config.yaml
translate: 0.12
encoder_depths: [5, 5, 5]
encoder_widths: [64, 96, 144]
fusion: "cross_attention"
fusion_encoder_fused_qkv: false
epochs: 21.5
Rows from block 4 of the fusion encoder, named by matrix and row number. Rows with one number belong to one attention dimension. Each number is 500 + 25 x the weight over the matrix's rms, rounded and kept within 0 to 999. All counts start at 0. Numbers have three digits each.
# v: cross-attention value (fusion_encoder.blocks.4.cross_attn.v.weight, 256x144), inputs 0-143
# proj: cross-attention output (fusion_encoder.blocks.4.cross_attn.proj.weight, 256x256, transposed), outputs 0-255
v.223:489531490496505526469505487512481528479553501500533480475489487518518522517494514483509487516530499494485486503481531515514498477485497516506505517493522503465467551503473498494500504515506513485501508503436523505487517519506486508544541471474497505496531498489530512502507506458477519502487494513488509472531501487489504473495527511469500489490455531506512471516507481518468474483494456470501532476462500518497478517482494538480524
v.224:517503541533501477461464510485504515478468493463522495514502524490524473486520495482528512494472552472514447516500482506547499459504499486497537506525502484484493537514506489498497538514498503508532474497477461467465513485475526491472492449501486525504473518482455545484438511514541481468510565497531486462523477486511551486525539477522476499498513501497480514482508501474527496502525500496476499508520509454513515502507516495521470
v.225:538562503538538463399512489505474489454476486471462506408476516503539487502487530500501548549416494501507492518504462554482513427518494417520488489523508456487541547489489493519479541475508523508514473528454491493486521451511522500427527519498462499538508509527489460425482468457543493517489486459479511500519502498486505478511503515503399440524473533511509524499462514505474494517497482521465495455467516498465476544492476491481484
v.226:444496498523505485449460467537492502429476496470538491481497510443489512503502440507477531548499489493494510550512482482466508510465466485485495512492482486497534490480522487444502519488514470506464462506511526515471476543427465515477477480518454534448450478490479509461529481480472488492528575489501468516482505537444534556473519469503482482486499455503501535482505500484523520507506498465499477534496539455494498527468532542481487
v.227:490521519520545492456453546505539510467504464503460469499453557467560489508537519517485466494499590479496481530471452474482484512450500512522513483508485500470512499484511474470521476451512526473472468474492539503517541493482505495507523526501480530505470525484476514501506482498493515452510515496498504518540522489475506506463529550483494462501517523502483530506544473505517499521557519505446477477528475495480505494499519501485466
v.228:501517488472508498433513502491524506420481503465442481493480487473550494466501479488508520532467502464496466508523496522498492457489510459474501500507480486523546533445503482504487497468515491520491467507489482541457526530502444524419508481519428515496465494501454479415478490493566472510457496511455476482483484488439521470475555527499435475550453505516506491478534557522490487488488507557446512467516527459498544484507476523501493
v.229:523571483511503537418498518466518465456477489487430494430483515474526530496503521500501526500452491464473478497491504486504497444515506440516471533485490483482548521492497538522497523489521464485491506512490556458488523471515453512419512519489469511510457505486486500440480497495538505484482518483515448511491511478489568483521508534496499429472499496492490533513555517513506492484537479539469472480495514454505508497495502503454489
v.230:534513496514503498479511510520507491466491480466427498462463497462502428495482490500538524509461529498492543510511505539521487468523494495492508526468487502500529526465493476504491518546534498497466538507474515496463500481522497505447508512509492508492512483472522484408477479485519486507510495512448537525482468493491492477537499525538450424529479508532513490486481553457479507490480489485458479477448524492489496483513475517503503
v.231:491512447459511492548513461567455507515519540566498491521527465497454509469517494484479482491531466533500515524481495484462494511456504531552547450499517490467429478502517507539521484500475537527505525472564503494503488483466539489504464539484545500474515498501553521568561509461476530529486499477452512462494499498551499516490504478484509535509541517455435471466506479500447479468502489447516490508538489534498467474489441453476530
v.232:507486522500486484587496496536458515552511522551548491533494485529510515467441487467501489502542473551548496479458499490518482520533495552503510457490526516520454474497497469451509525484497494525473550482507515468501495508488483478557516488542511482509477524505519517573481480490481493537526520514474539490500490528506471498519507443519512582497479484460515485488484508471504535480559516467519491511525510506569507494507456511502513
v.233:486551510495488530455470495442499439429483482475435457456512481469546465503505426456456519501434528491481494503472446498449512439511528522455487527498441500506590521470495533481499481445479476501474513493480485498433491481500469511447513478470501510522386508503467518436452481469558544543499471499548461532512499533487482514496499531527473428502503525469474546461483500507506502516520515534502461514492508481470507498495498490499441
v.234:462494474453468539556464523535490495514528477513559520545510479486496476512455500550515454485515477481517483485539527463475514488535519487535481453524521541529457493483544488473525512521511477491488526509460492475516482498505481475522499527512521472454492494494501504514475485461462544525525510505494534538512506507494532505526477499486524565491508540491496504515483486485505494490447527477513532481511475483510492483526498519512522
v.235:512506502474491479543493543541475488572485536542550476540496517481482529496503551546497485460530456475476499475480532496540509514475474508534518465514542539511456442492498506449506483542513477482482504503474510484496482534498503474581507502510558511477541481474520484518522478550432547486502475485493475449497509493471486500497521485497531560516562496484510511547485472497476513475521487464520518512540499509517463487512487485497559
v.236:488500521469494533502504489487488486534538516550486494505512480510458548482540514499463491481480458488508523460493505507503473467503492514498474518472493482502501504573485529517515471521505537505514483504513559527482506487516504505541482542505518517528521501540511514508543445534479493521456475489454483516478475503481490434499524518536474497515503507500498503481503488474480472497477496498492494443469460553517486514470502492447509
v.237:476536516506498517447494480482523515456493467464436484478468491492477521483513471501511523528506492469439437506526457532481504442488523491517521544485517464482532548499473509524491485511470499527491500525492472521501540480479495503443491523477460542507486470512499485449491490476559512486488500482490556512481481494490527505476489493488422468486467500499490490427515522509533521533517529506488549473494537509480569534527517513481480
v.238:499512528482446470545507498521465527517561500543567477540534489493475543456503514525508454503522458530529531480499496462496503524507516542518502449476556516542436463515523485483480495512453477476517538473478501466525481565487492501566502514520525483476517492461521505572497536474474493545487517486516506511500469567509490505498459468547523559488518525482516514538496487472534508462499531463550505553510472520569502493491489501438508
proj.223:494492460505480531509484467501507534478489477489478504511493543487477479509511484457504515482490509504462471482526547504522497460515484470514499467517475486491542536468502499525499499477499480509513485522522507508532458505515544506544499506485502466491502508515487486504456502500466496493502548488470481527498524494541515425486500512512469519507527508490505519492478495475481466459503517497492514488504492474493507470483481495447500499489495504487506534527499505490492480516536481465478497543519514488490494470513462495498496530498457546495505526488491510469489496533503491496506514456499495517514484493548490531470530495509521487515509514472529518490503456498492473524497494452485514510501478538504499550530532539498467489511466479507525490469536509479518514478504476
proj.224:491539504528480494501448512530529500489511535454543531513498478552542499472494497531482481505450460484476485457487493491474517476496510486487488496462480487536476486477537524474461539506467516466483491486519541502511490517521455505519491525520511485438506481483485535471508522516511535529519509468521435523528530492466488508474492489523534488516473516511527505520504457505503491487495466497511498478528545500530495521499459500494488513515495502484476480497496502489469517524486487479502488488524510515510514510493491514510466512509500439493480539481496518497520529451519503460526510480495491499491454442510476502536478482497549525500516519524472490501468513537527514478475480444534494528509483535490495537502475486563522497470509468486519473513527487488510512521517500
proj.225:457579509466530511538455476511514489455535497434528552516534463572553493499548465542572517493482531488489484454515515521475469497490526528469501578479446538514419471507437552456460482481539498500557553515515472512573517470508483490546514472546516518463503459418462425456522480484537519461491520443525437590520542453418439490492520439468493473501471477525535491476518473497562465504526434513552448509557491456530531489544490476477445501494554441492469542450484470487469556504450418493541488529532476457474552482453511561493489549506555512433503509464509553498458502505490452449491430457506482557529440454532501505527450481462568534489470571522512516569514522534550524525479537474527573429500498531514478535518490450512475497417487544513458478527529550498536553468506484
proj.226:473535490549519476529465493564526498497487525514503475520474497481519486525526463525483543520487536499538487478485482477465504503481494506493479543485570487477460510485522490532475512527505581478515470495531441493496522465518430521511518542506506503503465508475476524482526501459545508505485495526544504475524524476466537475477558510522526514503541509461533491484538532503538511536503489492542495519543509507564509517523491510497506517565484539528493476471495468483471472497523503519508501516494443560453531547522513504493444489504520504496510490558464511523522506511507495485532476562493471476495494476496489509472495449512499483518519493552492494489478518508524496462512509503542520501494526430504503469453545485513583470506529521509484473499483503467485544527441504
proj.227:454524534529488500530465499533507551506512509482539520529517546485510511512474474547490490524487502489502501477476523517482521519447515472503515526547525491491495532472496508497453530491487498451511509500511523517502485452496474487529483508489502517461510483471509529483547501492489563506547468476511464486483517505481533486492488511484574492492505473519519539427544467521511500495532484523516479515526492476488468454541456506480461523501531488511496510474482449467479502519472485464472553531508498509474531441522471526517502494504523504451547502469492502494505476473549523453498513526487519506486453482551490503477510468479506504507501530471500497467463539536524542477500512484503509495502487523500506496549493471579521497508544443490499451512515489471491499517527487
proj.228:489532548521516470562472479520533518484536501454535487562512476544538481487462473510506509491436522484518517481526483532438447509506475537468519555457537529512431466467456521461452505491495491468556492448511509520542549469462461514489510505534514524518505477463452488515549526479589518505509522517540462536512518481440504520492507496522493481545507442541502483448528498490539480487528454497542466496524520425516535529515489516500465503489523510524484543486474448481500538478451443516514492521517423505481535518464501540425456521550541470452531490500516510515516531495536453454468457492467450491536458461544507505494497468493506548489493546534494465538472526519522502513458502444532557469482518461509478519514490472562486479443491493493464452489546531472517516489484452
proj.229:485554555507508525526449466499483490480522526472572530557500521509542500473459505544502510491452516468447498480545493503447473486517496528514501533462508495507442502487476528465440535486506484493481473476551478523527508474475414510541499464499504529495510491456482508493530523472568529474523486535508451540498563465472505521479538479520536474493497465521533484467520535470548493492503436509501478502519501510513505492569474501477469493517498470505500509469471467480409548487454467490503506545531467522445521453501480527480462508530509511495567499471490507483509444480529473461498479457483473534543472508525491522522495481496509525511484564529471526536487491517511510487492504490559557455492529491491471524518503479532474526466541532461459439527528548504514541532519493
proj.230:500545522486502491502491514529532498512537486446523520519509557537519491464497425516578528461509520485536512470525498491509461504504511540498504570472489504507444437500470523453493493493519482478490498449497503496526551485516473516471499490496543515471498502464449464488570489493528553503493520493519476526539508537461472497502511509509508504513489502516502503474552495476521504522539459530477478482540512461529517489512479465491478510522531483480522512451495497494454539481509462466495495535531447465518539528486521543483478557519539486459514497490521518501494515487523464479472472478503488532516475461486524510549457491487503547476446499542518492545505494530544551490486526473569542495519539483506467473512481487506495555483493531503499494554514506478507533501495461
proj.231:500454488484479445463542531483456469500526474504483490481511534520481522503500522443530492487518523523511526508558528446571462500514510461545505463514479451522533498552481512459567479479537534543534497510417498483473534535467486497472525490515493504471487531500507455480433457490470544486517539518463538487513468483539484487499522460495507534534515519502461530527479504448480491539485514503462494484503495456483516552469497475539548485444499481502482527515531493526506524512493511487540476501554506494525476577512550519512522524468510526510471499511476445505493525520483432543461499481499499490518536482468530482513532537549461523498508492514489557478516497458473519522474470528473468515516478484524528506469518529461518500546473539535507541440431473495479494485465493
proj.232:469500488502460498503544512464482504539465509555501476483495444470470515523505512473508500518539485479479496524480487506535495510502459492510496469513520479477556504506518499508531447519501501499513471545495492505437460523537503513499490512469489490537502502538553487514497474518466468514495479497465568468492454471553501485535542520504469533477505505502484517537447472519458510523464578484466537502490481554452453516451496500454553525502474529509474480510513514489544453505480519480493513444455523508522514546519525469512542472440415544559441525532505463479456538510478547551515556495508538445475523499494515506456509514505487482537526459477479505512502505440496474492509508542425488537530518489497509512493527528468522501506493493493529535468452461518474444477514512
proj.233:486532538538548467539446425527528541482493551482549535562511523478558502531505505543472525482434547438508484463539479492427460532456485541536470543485543517485448484464489508451443517482499489472502467481499484521516512434495450537525481521540525507505481475502487546485583524469554525473512486519526437508509519536460496501475569514517510470514502478539514477439536498496554518556510422516556475505514528467559540485548425526504481506504517542473462501466463468486463530516505459514496486521498464536483565505462452525486465495550535460430519476492503559473546510462538504465498481527482448496521471442523495484496516411526507536491473589545491464461485486537528461472490507482583572439514463450457452507490478460584520476453555510482446448540493553502531584487493466
proj.234:514464491552496499472503544498510512487468489519498539463477484486518499517519476504468492477537470515516494499463494514551530461506476513514511486517512479493551527508521487536538492526484499495535488529443475446494504512536512492487505474482524505532479512552507495481511476522483487505477485512497543478434505539531506478513525495521504481553517511485462532541440533458514506472478512502460491480487501495459485540498501521484550528502497528517523478502460510488471507547512516490533500471515501534537514530512536515531513455448453525514465525477474477532497521519469520558520507493508496479464515533486530448519498526509501505541500479492485522487495498445480464509518518480494470498538488481482544485485499507497495498532485506528527553477498478529466483499526495
proj.235:514461497492487496487554516470466489546474470495475478478505478497443480498512542452476485484532506518523472540502497490541511495530438506525530485543487485513564523534526477492546482505517478523538504533461499481480500577501561518479490498469497477518517511543513493513442462508453455483523545486487541493488485536522472496534487514505461524498504512494520528541462508495462491512475523484478531500475459524459512533468520494485544505466509489516509488560503470539499493519534547468486516475438507463497509545528515477523520486448479550520456509462490474507509536503472505550468491459553535455498533488477523514483498534508445479483525464486468493494490490447458463528526476558473452533510458515516519511472516543446487483522489515525493527476453448526481476503490522
proj.236:491486485482480488439495465481505515499523508470474494507497485534506502493479520481527485517521520515525510507542494477503446530517495493531529467497487514514496507503527473497510487495538499476492504463477510470513505491468509526498507454462475476493522485474478457505461473513503530494514511521461506516544492531502457561516481510426479496491482473491486501553478473468505460524497489544453482518520523491481558492462507518540496454486525479494509523494525457529546492492504492502525487506527511449549493519527510541463501480500504505538462511551504465483470466480457476521457512491464517478519482505463494499523536510498512484491484490505564515512480535495494493500501514482513454513492470496474516508517519511503486499492498530465493549451460506495468530475535509
proj.237:492529522486531488534452516525520518470471540465559513533533517524542475488506482594541521498467512492452556505515501537427457487460487559447495545489496524478457525455464507502462511516505444503504480465524497487484513423480522481543486490470474524454463461499478523457509515469536541495512478505514452527494524503489497477487538479543490484520519459510540537448516510492505515513518461481509482531533523459562494472503511477461508495503509509502510507464467471507486527480483460473500538572533460495469488469463474508430506521535526513482545514452510530500531511486532457456524450494503461510522483438481522478543496462500510529496485501506514483516494516537539534537511527453508507471494488504493457494482514456548499528469532528525496443510502551504494539527499506
proj.238:491463470552485479484554540464512491541471533557448487471513444497460520522511511472469476481539490520511480499465548505555555488483485477532531468518501489510553511563559470554566500493505499511468485507459471458447465557477538477454479510492510463501495538526524542516459494506415470527514505486493530477505489499502481491514545519513494515530491500423488522529464513519492507552471557509457533479479510543447460487491494495522482516535496492492501464560516539513474471460502564489536528463476520521549485476559539514520548476455435520555520483504492437510522483539445524513502480490578555473462529515457483490438520558532496504524555461469477533430490524478494490470534505526437490561499488502507500461511497520483486503525485496530543543493465463517515488520462505