A small model that answers yes/no questions on an image's attributes, trained from scratch.
Data: trained on photos of plants and fungi (iNaturalist), 90422 training examples, 21.5 epochs.
Rows from block 7 of the image encoder of a small model that answers yes/no questions on an image's attributes, named by matrix and row number. Rows with one number belong to one channel. Each number is 200 + 40 x the weight over its row's rms, rounded and kept within 0 to 999. All counts start at 0. After the name is the row's rms in percent of the matrix's.
After each channel's rows are labels from the 100 images, of 14976, where the channel reaches its highest value: "top examples" is what is common among them. Only what is clearly more common there than usual is listed. The data: photos of plants and fungi (iNaturalist). In brackets: how many of the 100.
# convs0: first 3x3 conv (encoder.blocks.7.convs.0.weight, 96x96x3x3, each kernel summed), inputs 0-95
# convs1: second 3x3 conv (encoder.blocks.7.convs.1.weight, 96x96x3x3, transposed, each kernel summed), outputs 0-95

convs0.19,098,174,172,140,174,209,146,180,217,182,207,216,193,190,180,168,142,186,127,206,210,226,174,194,160,216,162,195,161,153,140,195,184,178,175,184,202,211,133,218,152,139,183,185,237,137,197,217,152,209,147,148,182,221,175,168,165,160,161,181,186,127,169,214,182,140,210,169,171,211,193,60,196,63,199,166,203,182,178,167,193,176,222,133,274,213,149,132,154,167,187,180,136,192,155,140,171
convs1.19,103,251,293,236,188,215,211,99,225,136,241,219,186,237,218,193,196,102,234,212,243,246,224,162,225,190,208,154,170,258,182,190,251,182,178,232,167,214,202,267,247,273,186,185,253,246,198,247,175,186,259,239,275,150,253,228,171,206,171,179,173,267,170,182,159,234,215,218,116,196,132,266,192,269,179,184,197,187,192,208,187,165,217,243,211,246,185,247,163,171,212,121,191,244,215,170,165
top examples: class Liliopsida (26)

convs0.0,076,111,177,127,165,190,160,136,182,150,190,196,170,197,172,164,173,166,207,172,228,199,217,171,153,145,198,205,165,191,158,185,130,139,138,146,145,198,144,187,167,180,186,203,214,146,189,199,175,174,166,185,138,175,171,189,153,198,130,190,201,132,181,142,164,170,185,165,135,201,148,88,192,121,179,183,194,178,171,218,181,155,227,153,204,219,122,138,142,211,183,139,189,154,139,155,175
convs1.0,091,172,222,224,179,223,224,175,239,141,218,182,193,251,181,195,210,72,139,193,257,194,162,216,207,173,229,193,175,274,213,243,293,177,226,280,176,199,203,280,240,283,187,171,215,226,195,229,182,127,187,256,175,189,236,198,225,146,177,210,177,248,171,158,208,296,213,176,201,216,185,266,176,291,215,189,207,220,248,204,219,236,227,240,199,195,224,243,224,146,159,112,213,214,215,244,155
top examples: class Liliopsida (31)

convs0.55,098,206,174,160,173,220,138,208,253,220,202,211,81,168,100,203,92,244,171,167,205,202,181,153,199,252,182,188,155,193,209,190,182,240,94,236,227,121,189,174,181,172,232,233,210,227,169,189,202,218,206,151,211,215,187,137,231,172,227,217,188,170,209,190,170,182,163,192,195,189,276,185,227,74,181,150,205,165,153,110,123,194,203,181,221,189,212,195,176,125,193,226,205,190,207,209,237
convs1.55,088,206,220,192,184,228,173,136,187,175,192,237,192,192,266,245,223,158,254,178,189,215,175,207,234,230,228,153,173,216,227,167,154,206,260,194,188,156,152,134,235,133,219,236,192,247,175,150,225,240,158,201,214,91,179,247,190,219,248,198,248,151,265,127,183,230,135,232,165,245,281,166,206,305,181,215,256,172,245,207,264,175,217,147,229,234,188,173,114,158,250,240,189,214,228,217,218
top examples: order Asterales (45); family: Asteraceae (45)

convs0.79,109,196,158,119,161,156,193,139,212,126,166,154,166,197,193,189,179,127,215,182,225,186,153,176,208,202,190,247,198,153,139,186,163,148,133,222,136,178,117,203,169,197,147,184,196,226,199,200,164,160,149,166,148,123,149,199,168,178,157,156,158,118,168,108,188,171,196,193,154,186,156,181,181,181,186,162,179,209,210,180,154,173,186,181,180,187,132,153,158,193,177,166,128,170,118,122,172
convs1.79,088,252,171,210,176,239,206,217,239,236,254,214,275,251,241,229,235,206,185,184,276,268,157,185,223,273,184,207,178,133,221,204,200,193,293,233,166,218,216,162,223,192,218,157,263,196,174,141,161,193,150,216,131,284,191,196,198,197,194,214,168,221,178,340,205,193,202,188,245,223,244,227,187,211,191,134,235,189,192,180,236,209,252,145,227,206,171,189,229,131,227,137,236,147,149,239,137
top examples: class: Liliopsida (26); order Asparagales (25); family: Asparagaceae (25)

convs0.26,107,190,124,140,147,215,237,194,190,196,197,179,169,215,191,207,171,172,134,214,202,208,134,190,121,212,173,185,125,217,175,200,201,127,104,114,215,179,200,214,81,148,212,212,195,93,206,137,207,185,98,175,163,182,224,203,219,158,206,211,208,213,202,177,167,198,200,185,189,220,213,165,196,161,201,111,214,150,233,146,127,187,177,158,232,193,200,173,113,205,169,173,177,161,204,182,223
convs1.26,128,201,267,181,146,141,193,251,207,141,168,234,218,255,227,242,243,211,206,208,154,209,208,189,248,171,193,249,136,194,211,176,166,186,272,262,217,188,243,239,278,278,199,213,196,223,212,253,181,195,276,191,179,211,194,235,157,172,221,146,196,225,166,205,162,260,228,192,267,223,275,286,209,297,202,140,243,193,196,246,238,259,146,208,203,210,168,211,169,274,222,247,271,219,187,249,209
top examples: order Asterales (32); family: Asteraceae (31)

convs0.94,114,159,198,120,204,210,82,228,188,217,225,223,186,116,234,188,196,273,179,202,188,225,190,200,176,236,195,199,224,211,146,188,137,196,209,128,224,176,113,94,171,149,225,217,219,164,197,203,199,218,196,148,237,253,115,250,246,179,161,218,215,96,190,193,195,150,186,206,227,220,248,197,204,110,206,210,221,181,131,180,187,209,226,164,219,214,156,161,212,233,143,216,155,211,128,155,207
convs1.94,102,132,270,186,231,227,171,150,136,199,234,201,168,141,204,181,177,192,165,194,155,144,226,187,139,178,216,123,253,252,175,182,197,186,153,161,155,207,155,143,175,168,270,196,215,203,207,208,139,184,259,169,193,168,173,227,149,189,151,212,148,182,176,140,234,195,176,113,116,165,155,236,217,179,222,256,152,179,141,182,181,84,235,185,154,229,205,154,201,157,167,150,149,178,180,194,166
top examples: class Liliopsida (37)

convs0.20,057,144,207,215,231,186,199,231,210,222,214,203,166,185,157,140,168,249,182,209,131,181,234,222,220,224,218,165,202,178,129,165,82,205,243,180,195,198,179,124,185,168,170,266,179,195,205,171,239,129,246,184,217,247,185,174,256,190,104,214,271,136,238,254,174,215,206,252,236,206,219,122,264,176,209,204,206,197,171,142,152,230,198,145,221,198,207,132,222,250,135,129,203,215,157,201,275
convs1.20,081,233,209,211,239,130,236,174,206,222,153,183,215,150,278,185,241,176,167,173,174,146,258,201,189,180,210,96,212,292,210,182,247,220,183,187,130,219,209,187,154,198,164,268,122,247,177,190,201,144,243,207,143,140,244,209,191,220,161,166,178,216,222,147,198,214,196,140,183,143,211,218,221,229,193,240,91,196,144,235,253,171,124,264,184,173,274,194,221,157,200,173,178,195,218,194,259
top examples: class Liliopsida (25)

convs0.35,071,218,187,136,217,199,221,191,165,187,214,209,145,210,159,139,71,180,172,187,179,176,195,195,165,200,170,209,150,297,206,167,192,207,93,139,236,161,196,211,181,174,202,228,168,162,194,193,217,214,154,166,209,159,150,172,185,243,240,234,244,173,206,195,165,135,176,212,180,196,180,119,193,166,217,84,180,161,163,119,79,158,211,202,231,213,168,182,143,220,201,224,173,169,172,196,227
convs1.35,088,149,256,161,179,220,250,247,230,190,187,221,194,211,237,289,250,203,168,206,155,220,194,200,135,210,232,147,220,161,276,206,183,225,191,209,254,251,199,238,184,163,219,240,157,204,220,274,174,243,271,204,248,184,233,251,194,170,266,219,202,201,217,192,186,326,209,199,211,224,216,264,235,301,205,131,195,97,163,190,202,232,217,138,208,189,197,169,139,201,190,221,260,251,230,233,208
top examples: order Asterales (27); family: Asteraceae (27)

convs0.83,068,222,179,139,205,222,351,188,188,216,189,231,158,235,181,210,178,205,211,224,174,167,182,215,168,225,196,228,177,275,237,212,226,202,137,175,274,171,241,220,212,190,236,230,242,175,205,184,243,289,194,212,220,177,156,182,198,249,260,233,213,239,247,212,174,170,181,233,207,210,205,270,256,239,184,150,210,214,257,187,156,215,210,173,204,236,161,246,189,239,212,367,143,196,192,184,258
convs1.83,110,182,249,183,216,199,184,260,179,217,153,232,165,173,189,274,190,167,203,201,159,223,245,202,167,166,230,175,163,199,253,176,184,220,202,137,266,206,158,127,214,155,193,287,179,173,202,247,265,197,254,160,189,183,114,220,253,172,304,224,251,171,261,191,202,218,207,262,201,191,258,149,278,147,194,147,202,199,199,135,164,246,196,128,199,197,157,163,192,205,222,297,216,199,223,239,247
top examples: order Asterales (31); family: Asteraceae (29)

convs0.80,130,130,204,143,188,181,176,188,147,182,211,205,216,165,224,199,215,212,204,212,170,189,192,208,203,199,199,188,208,184,78,210,136,181,200,171,211,211,66,138,196,166,183,196,218,189,208,178,180,219,175,169,181,197,159,220,163,206,153,212,179,49,169,191,201,156,218,190,196,182,174,150,201,134,212,215,212,212,226,206,224,198,191,185,189,220,143,133,206,197,206,241,108,208,64,103,186
convs1.80,088,266,252,242,207,214,202,252,240,218,281,295,135,214,234,214,181,267,186,194,230,273,266,194,210,181,212,258,253,181,147,227,190,193,175,255,208,178,186,168,207,164,215,203,309,163,216,264,210,204,238,230,224,213,150,236,219,212,133,193,179,171,187,306,240,118,219,220,256,204,180,219,210,158,207,211,236,225,186,139,146,219,261,143,190,211,201,193,248,174,182,163,226,271,177,202,193
top examples: kingdom Fungi (44); phylum Basidiomycota (42); class Agaricomycetes (42); order: Polyporales (30)

convs0.69,109,187,201,236,213,102,184,158,165,139,98,152,208,212,183,212,201,112,267,192,189,190,198,179,244,202,199,196,188,187,190,179,149,177,216,247,112,197,183,211,220,244,92,185,152,256,188,194,159,97,234,215,181,105,164,198,179,216,150,114,162,210,161,128,217,169,176,173,157,191,172,228,187,253,182,232,188,223,161,228,219,200,122,219,172,204,166,174,224,209,211,186,167,144,184,189,166
convs1.69,102,234,81,237,194,224,122,179,205,215,183,115,198,161,126,113,184,179,141,216,228,175,170,173,169,199,203,195,225,116,209,188,116,224,233,176,164,166,186,164,189,192,220,191,210,204,182,172,160,163,136,214,123,232,174,138,209,197,210,189,178,205,146,177,238,157,173,179,203,209,274,223,190,205,194,205,216,162,149,194,205,212,216,182,157,179,162,112,182,96,185,151,177,103,216,194,157
top examples: order Asterales (45); family: Asteraceae (45)

convs0.12,064,170,232,162,159,198,275,159,170,211,236,161,203,132,157,212,172,241,107,197,74,240,219,205,155,215,185,125,178,248,212,182,148,231,177,180,198,190,237,144,108,146,199,268,143,195,182,228,215,176,192,135,180,190,211,189,176,169,171,237,210,215,261,234,177,184,205,208,184,206,229,128,241,189,199,183,194,134,140,129,176,169,196,128,282,208,171,156,184,266,167,213,192,215,192,184,234
convs1.12,133,265,215,237,183,171,205,190,261,146,202,235,249,262,236,211,218,226,263,197,241,173,242,207,268,233,216,246,181,278,223,190,218,265,229,278,164,213,231,225,236,278,175,283,194,291,226,202,235,196,220,271,225,197,208,217,165,181,175,199,242,251,252,186,172,189,212,225,228,168,265,264,253,275,245,173,183,259,236,265,275,216,185,229,219,206,233,228,215,220,188,223,224,211,228,240,272
top examples: order Asterales (40); family: Asteraceae (39)

convs0.51,121,196,137,162,171,192,163,192,214,171,202,217,146,173,175,175,143,184,108,205,216,216,152,198,112,196,172,184,150,174,171,195,227,145,138,155,188,194,171,203,102,152,189,181,198,98,194,181,187,185,123,160,171,200,220,177,207,168,173,188,162,192,188,206,171,159,194,197,188,188,215,61,177,68,193,153,201,174,209,168,152,184,195,163,269,186,185,194,153,146,186,156,171,173,177,171,171
convs1.51,128,241,270,220,154,190,220,177,208,150,207,254,225,272,258,229,204,175,263,213,201,235,179,175,263,180,203,191,160,177,190,227,225,167,244,279,193,205,233,279,259,275,209,197,223,248,207,254,188,211,265,193,215,180,192,248,157,175,166,193,174,198,186,193,142,247,236,197,170,207,181,347,192,309,205,133,217,168,177,221,239,197,208,211,218,241,189,235,164,241,254,155,231,277,188,212,183
top examples: order Lamiales (25)

convs0.95,116,130,212,130,196,198,159,213,134,188,212,214,190,134,216,196,214,243,194,198,158,171,190,215,207,202,189,184,211,177,109,195,125,161,198,163,200,213,89,129,193,140,216,186,222,190,205,172,172,228,193,133,192,215,134,208,141,205,151,202,180,75,186,201,190,165,193,172,199,172,188,200,204,158,195,204,196,187,171,201,211,178,194,178,180,220,149,108,188,195,134,232,131,202,73,112,189
convs1.95,103,249,252,200,222,263,213,227,208,218,295,271,103,196,243,248,193,231,130,241,179,252,205,248,121,186,258,163,280,167,176,236,186,154,147,188,208,181,157,202,142,126,249,214,270,144,247,236,207,217,229,182,193,203,176,262,181,176,170,235,233,181,225,202,237,219,245,226,211,227,180,246,241,151,247,193,258,159,165,138,153,170,251,165,155,229,211,183,192,192,211,162,207,221,148,204,215
top examples: kingdom Fungi (36); phylum Basidiomycota (35); class Agaricomycetes (35); order: Polyporales (26)

convs0.52,093,182,149,140,195,214,241,182,159,201,187,182,106,135,161,162,135,210,149,181,157,168,188,191,158,140,152,172,150,228,182,173,215,207,116,121,201,169,206,136,115,139,203,200,188,158,182,206,231,239,138,118,223,188,165,163,191,221,218,230,214,199,205,178,154,143,176,205,178,181,185,89,196,135,177,141,181,149,171,154,136,157,196,140,193,171,163,203,128,181,191,205,197,175,202,189,226
convs1.52,068,126,225,209,198,174,180,186,209,155,197,274,173,263,189,270,155,163,189,225,172,185,167,176,187,273,240,193,186,187,235,198,189,253,277,165,237,185,186,235,280,149,259,224,163,226,190,254,231,221,276,181,172,144,168,298,236,210,244,200,191,164,209,181,211,301,225,192,153,207,232,262,197,231,200,128,191,150,219,159,213,266,219,102,206,205,226,226,191,176,240,193,230,238,174,260,166
top examples: order Asterales (27)

convs0.66,092,153,214,131,196,191,135,196,194,179,211,201,239,168,234,151,208,233,118,206,184,257,188,192,218,235,210,213,222,202,141,193,145,199,224,186,210,216,117,141,176,152,228,211,224,129,199,207,153,217,170,154,204,231,152,221,184,147,172,200,199,117,186,243,219,143,213,153,211,195,220,77,202,44,201,218,208,203,163,184,215,234,189,145,262,215,147,164,208,209,157,193,135,197,161,143,185
convs1.66,085,174,342,265,205,186,179,155,191,197,229,215,202,167,250,228,209,201,241,179,198,194,288,169,204,136,207,166,232,246,169,170,201,220,204,201,182,171,205,197,234,167,179,244,280,155,191,246,187,172,307,230,224,158,233,257,131,212,130,168,205,225,192,193,157,234,182,160,171,142,102,167,235,137,212,263,155,239,214,180,185,184,201,259,129,199,237,197,212,157,196,186,188,243,178,183,247
top examples: class Liliopsida (25)

convs0.18,136,206,132,187,159,224,220,192,205,210,211,223,164,152,185,192,179,225,119,207,179,205,163,206,63,195,188,188,160,215,220,214,193,163,136,64,212,217,211,148,79,126,216,211,182,96,195,160,217,227,96,178,200,196,227,194,213,160,241,230,222,242,215,201,172,219,202,206,196,207,212,141,206,163,205,141,197,110,205,187,172,178,203,150,210,216,225,183,136,219,188,191,201,199,219,227,230
convs1.18,149,216,229,177,153,174,204,204,208,182,176,227,200,292,169,220,162,221,283,196,175,175,206,182,239,206,205,273,155,206,213,182,186,193,238,309,210,198,238,287,258,272,210,207,199,296,202,217,173,216,237,203,227,183,185,193,193,123,218,184,208,224,171,178,163,183,215,184,231,206,229,378,214,303,195,153,200,186,180,199,210,267,187,183,217,215,181,202,151,228,198,260,227,230,216,217,184
top examples: order Lamiales (26)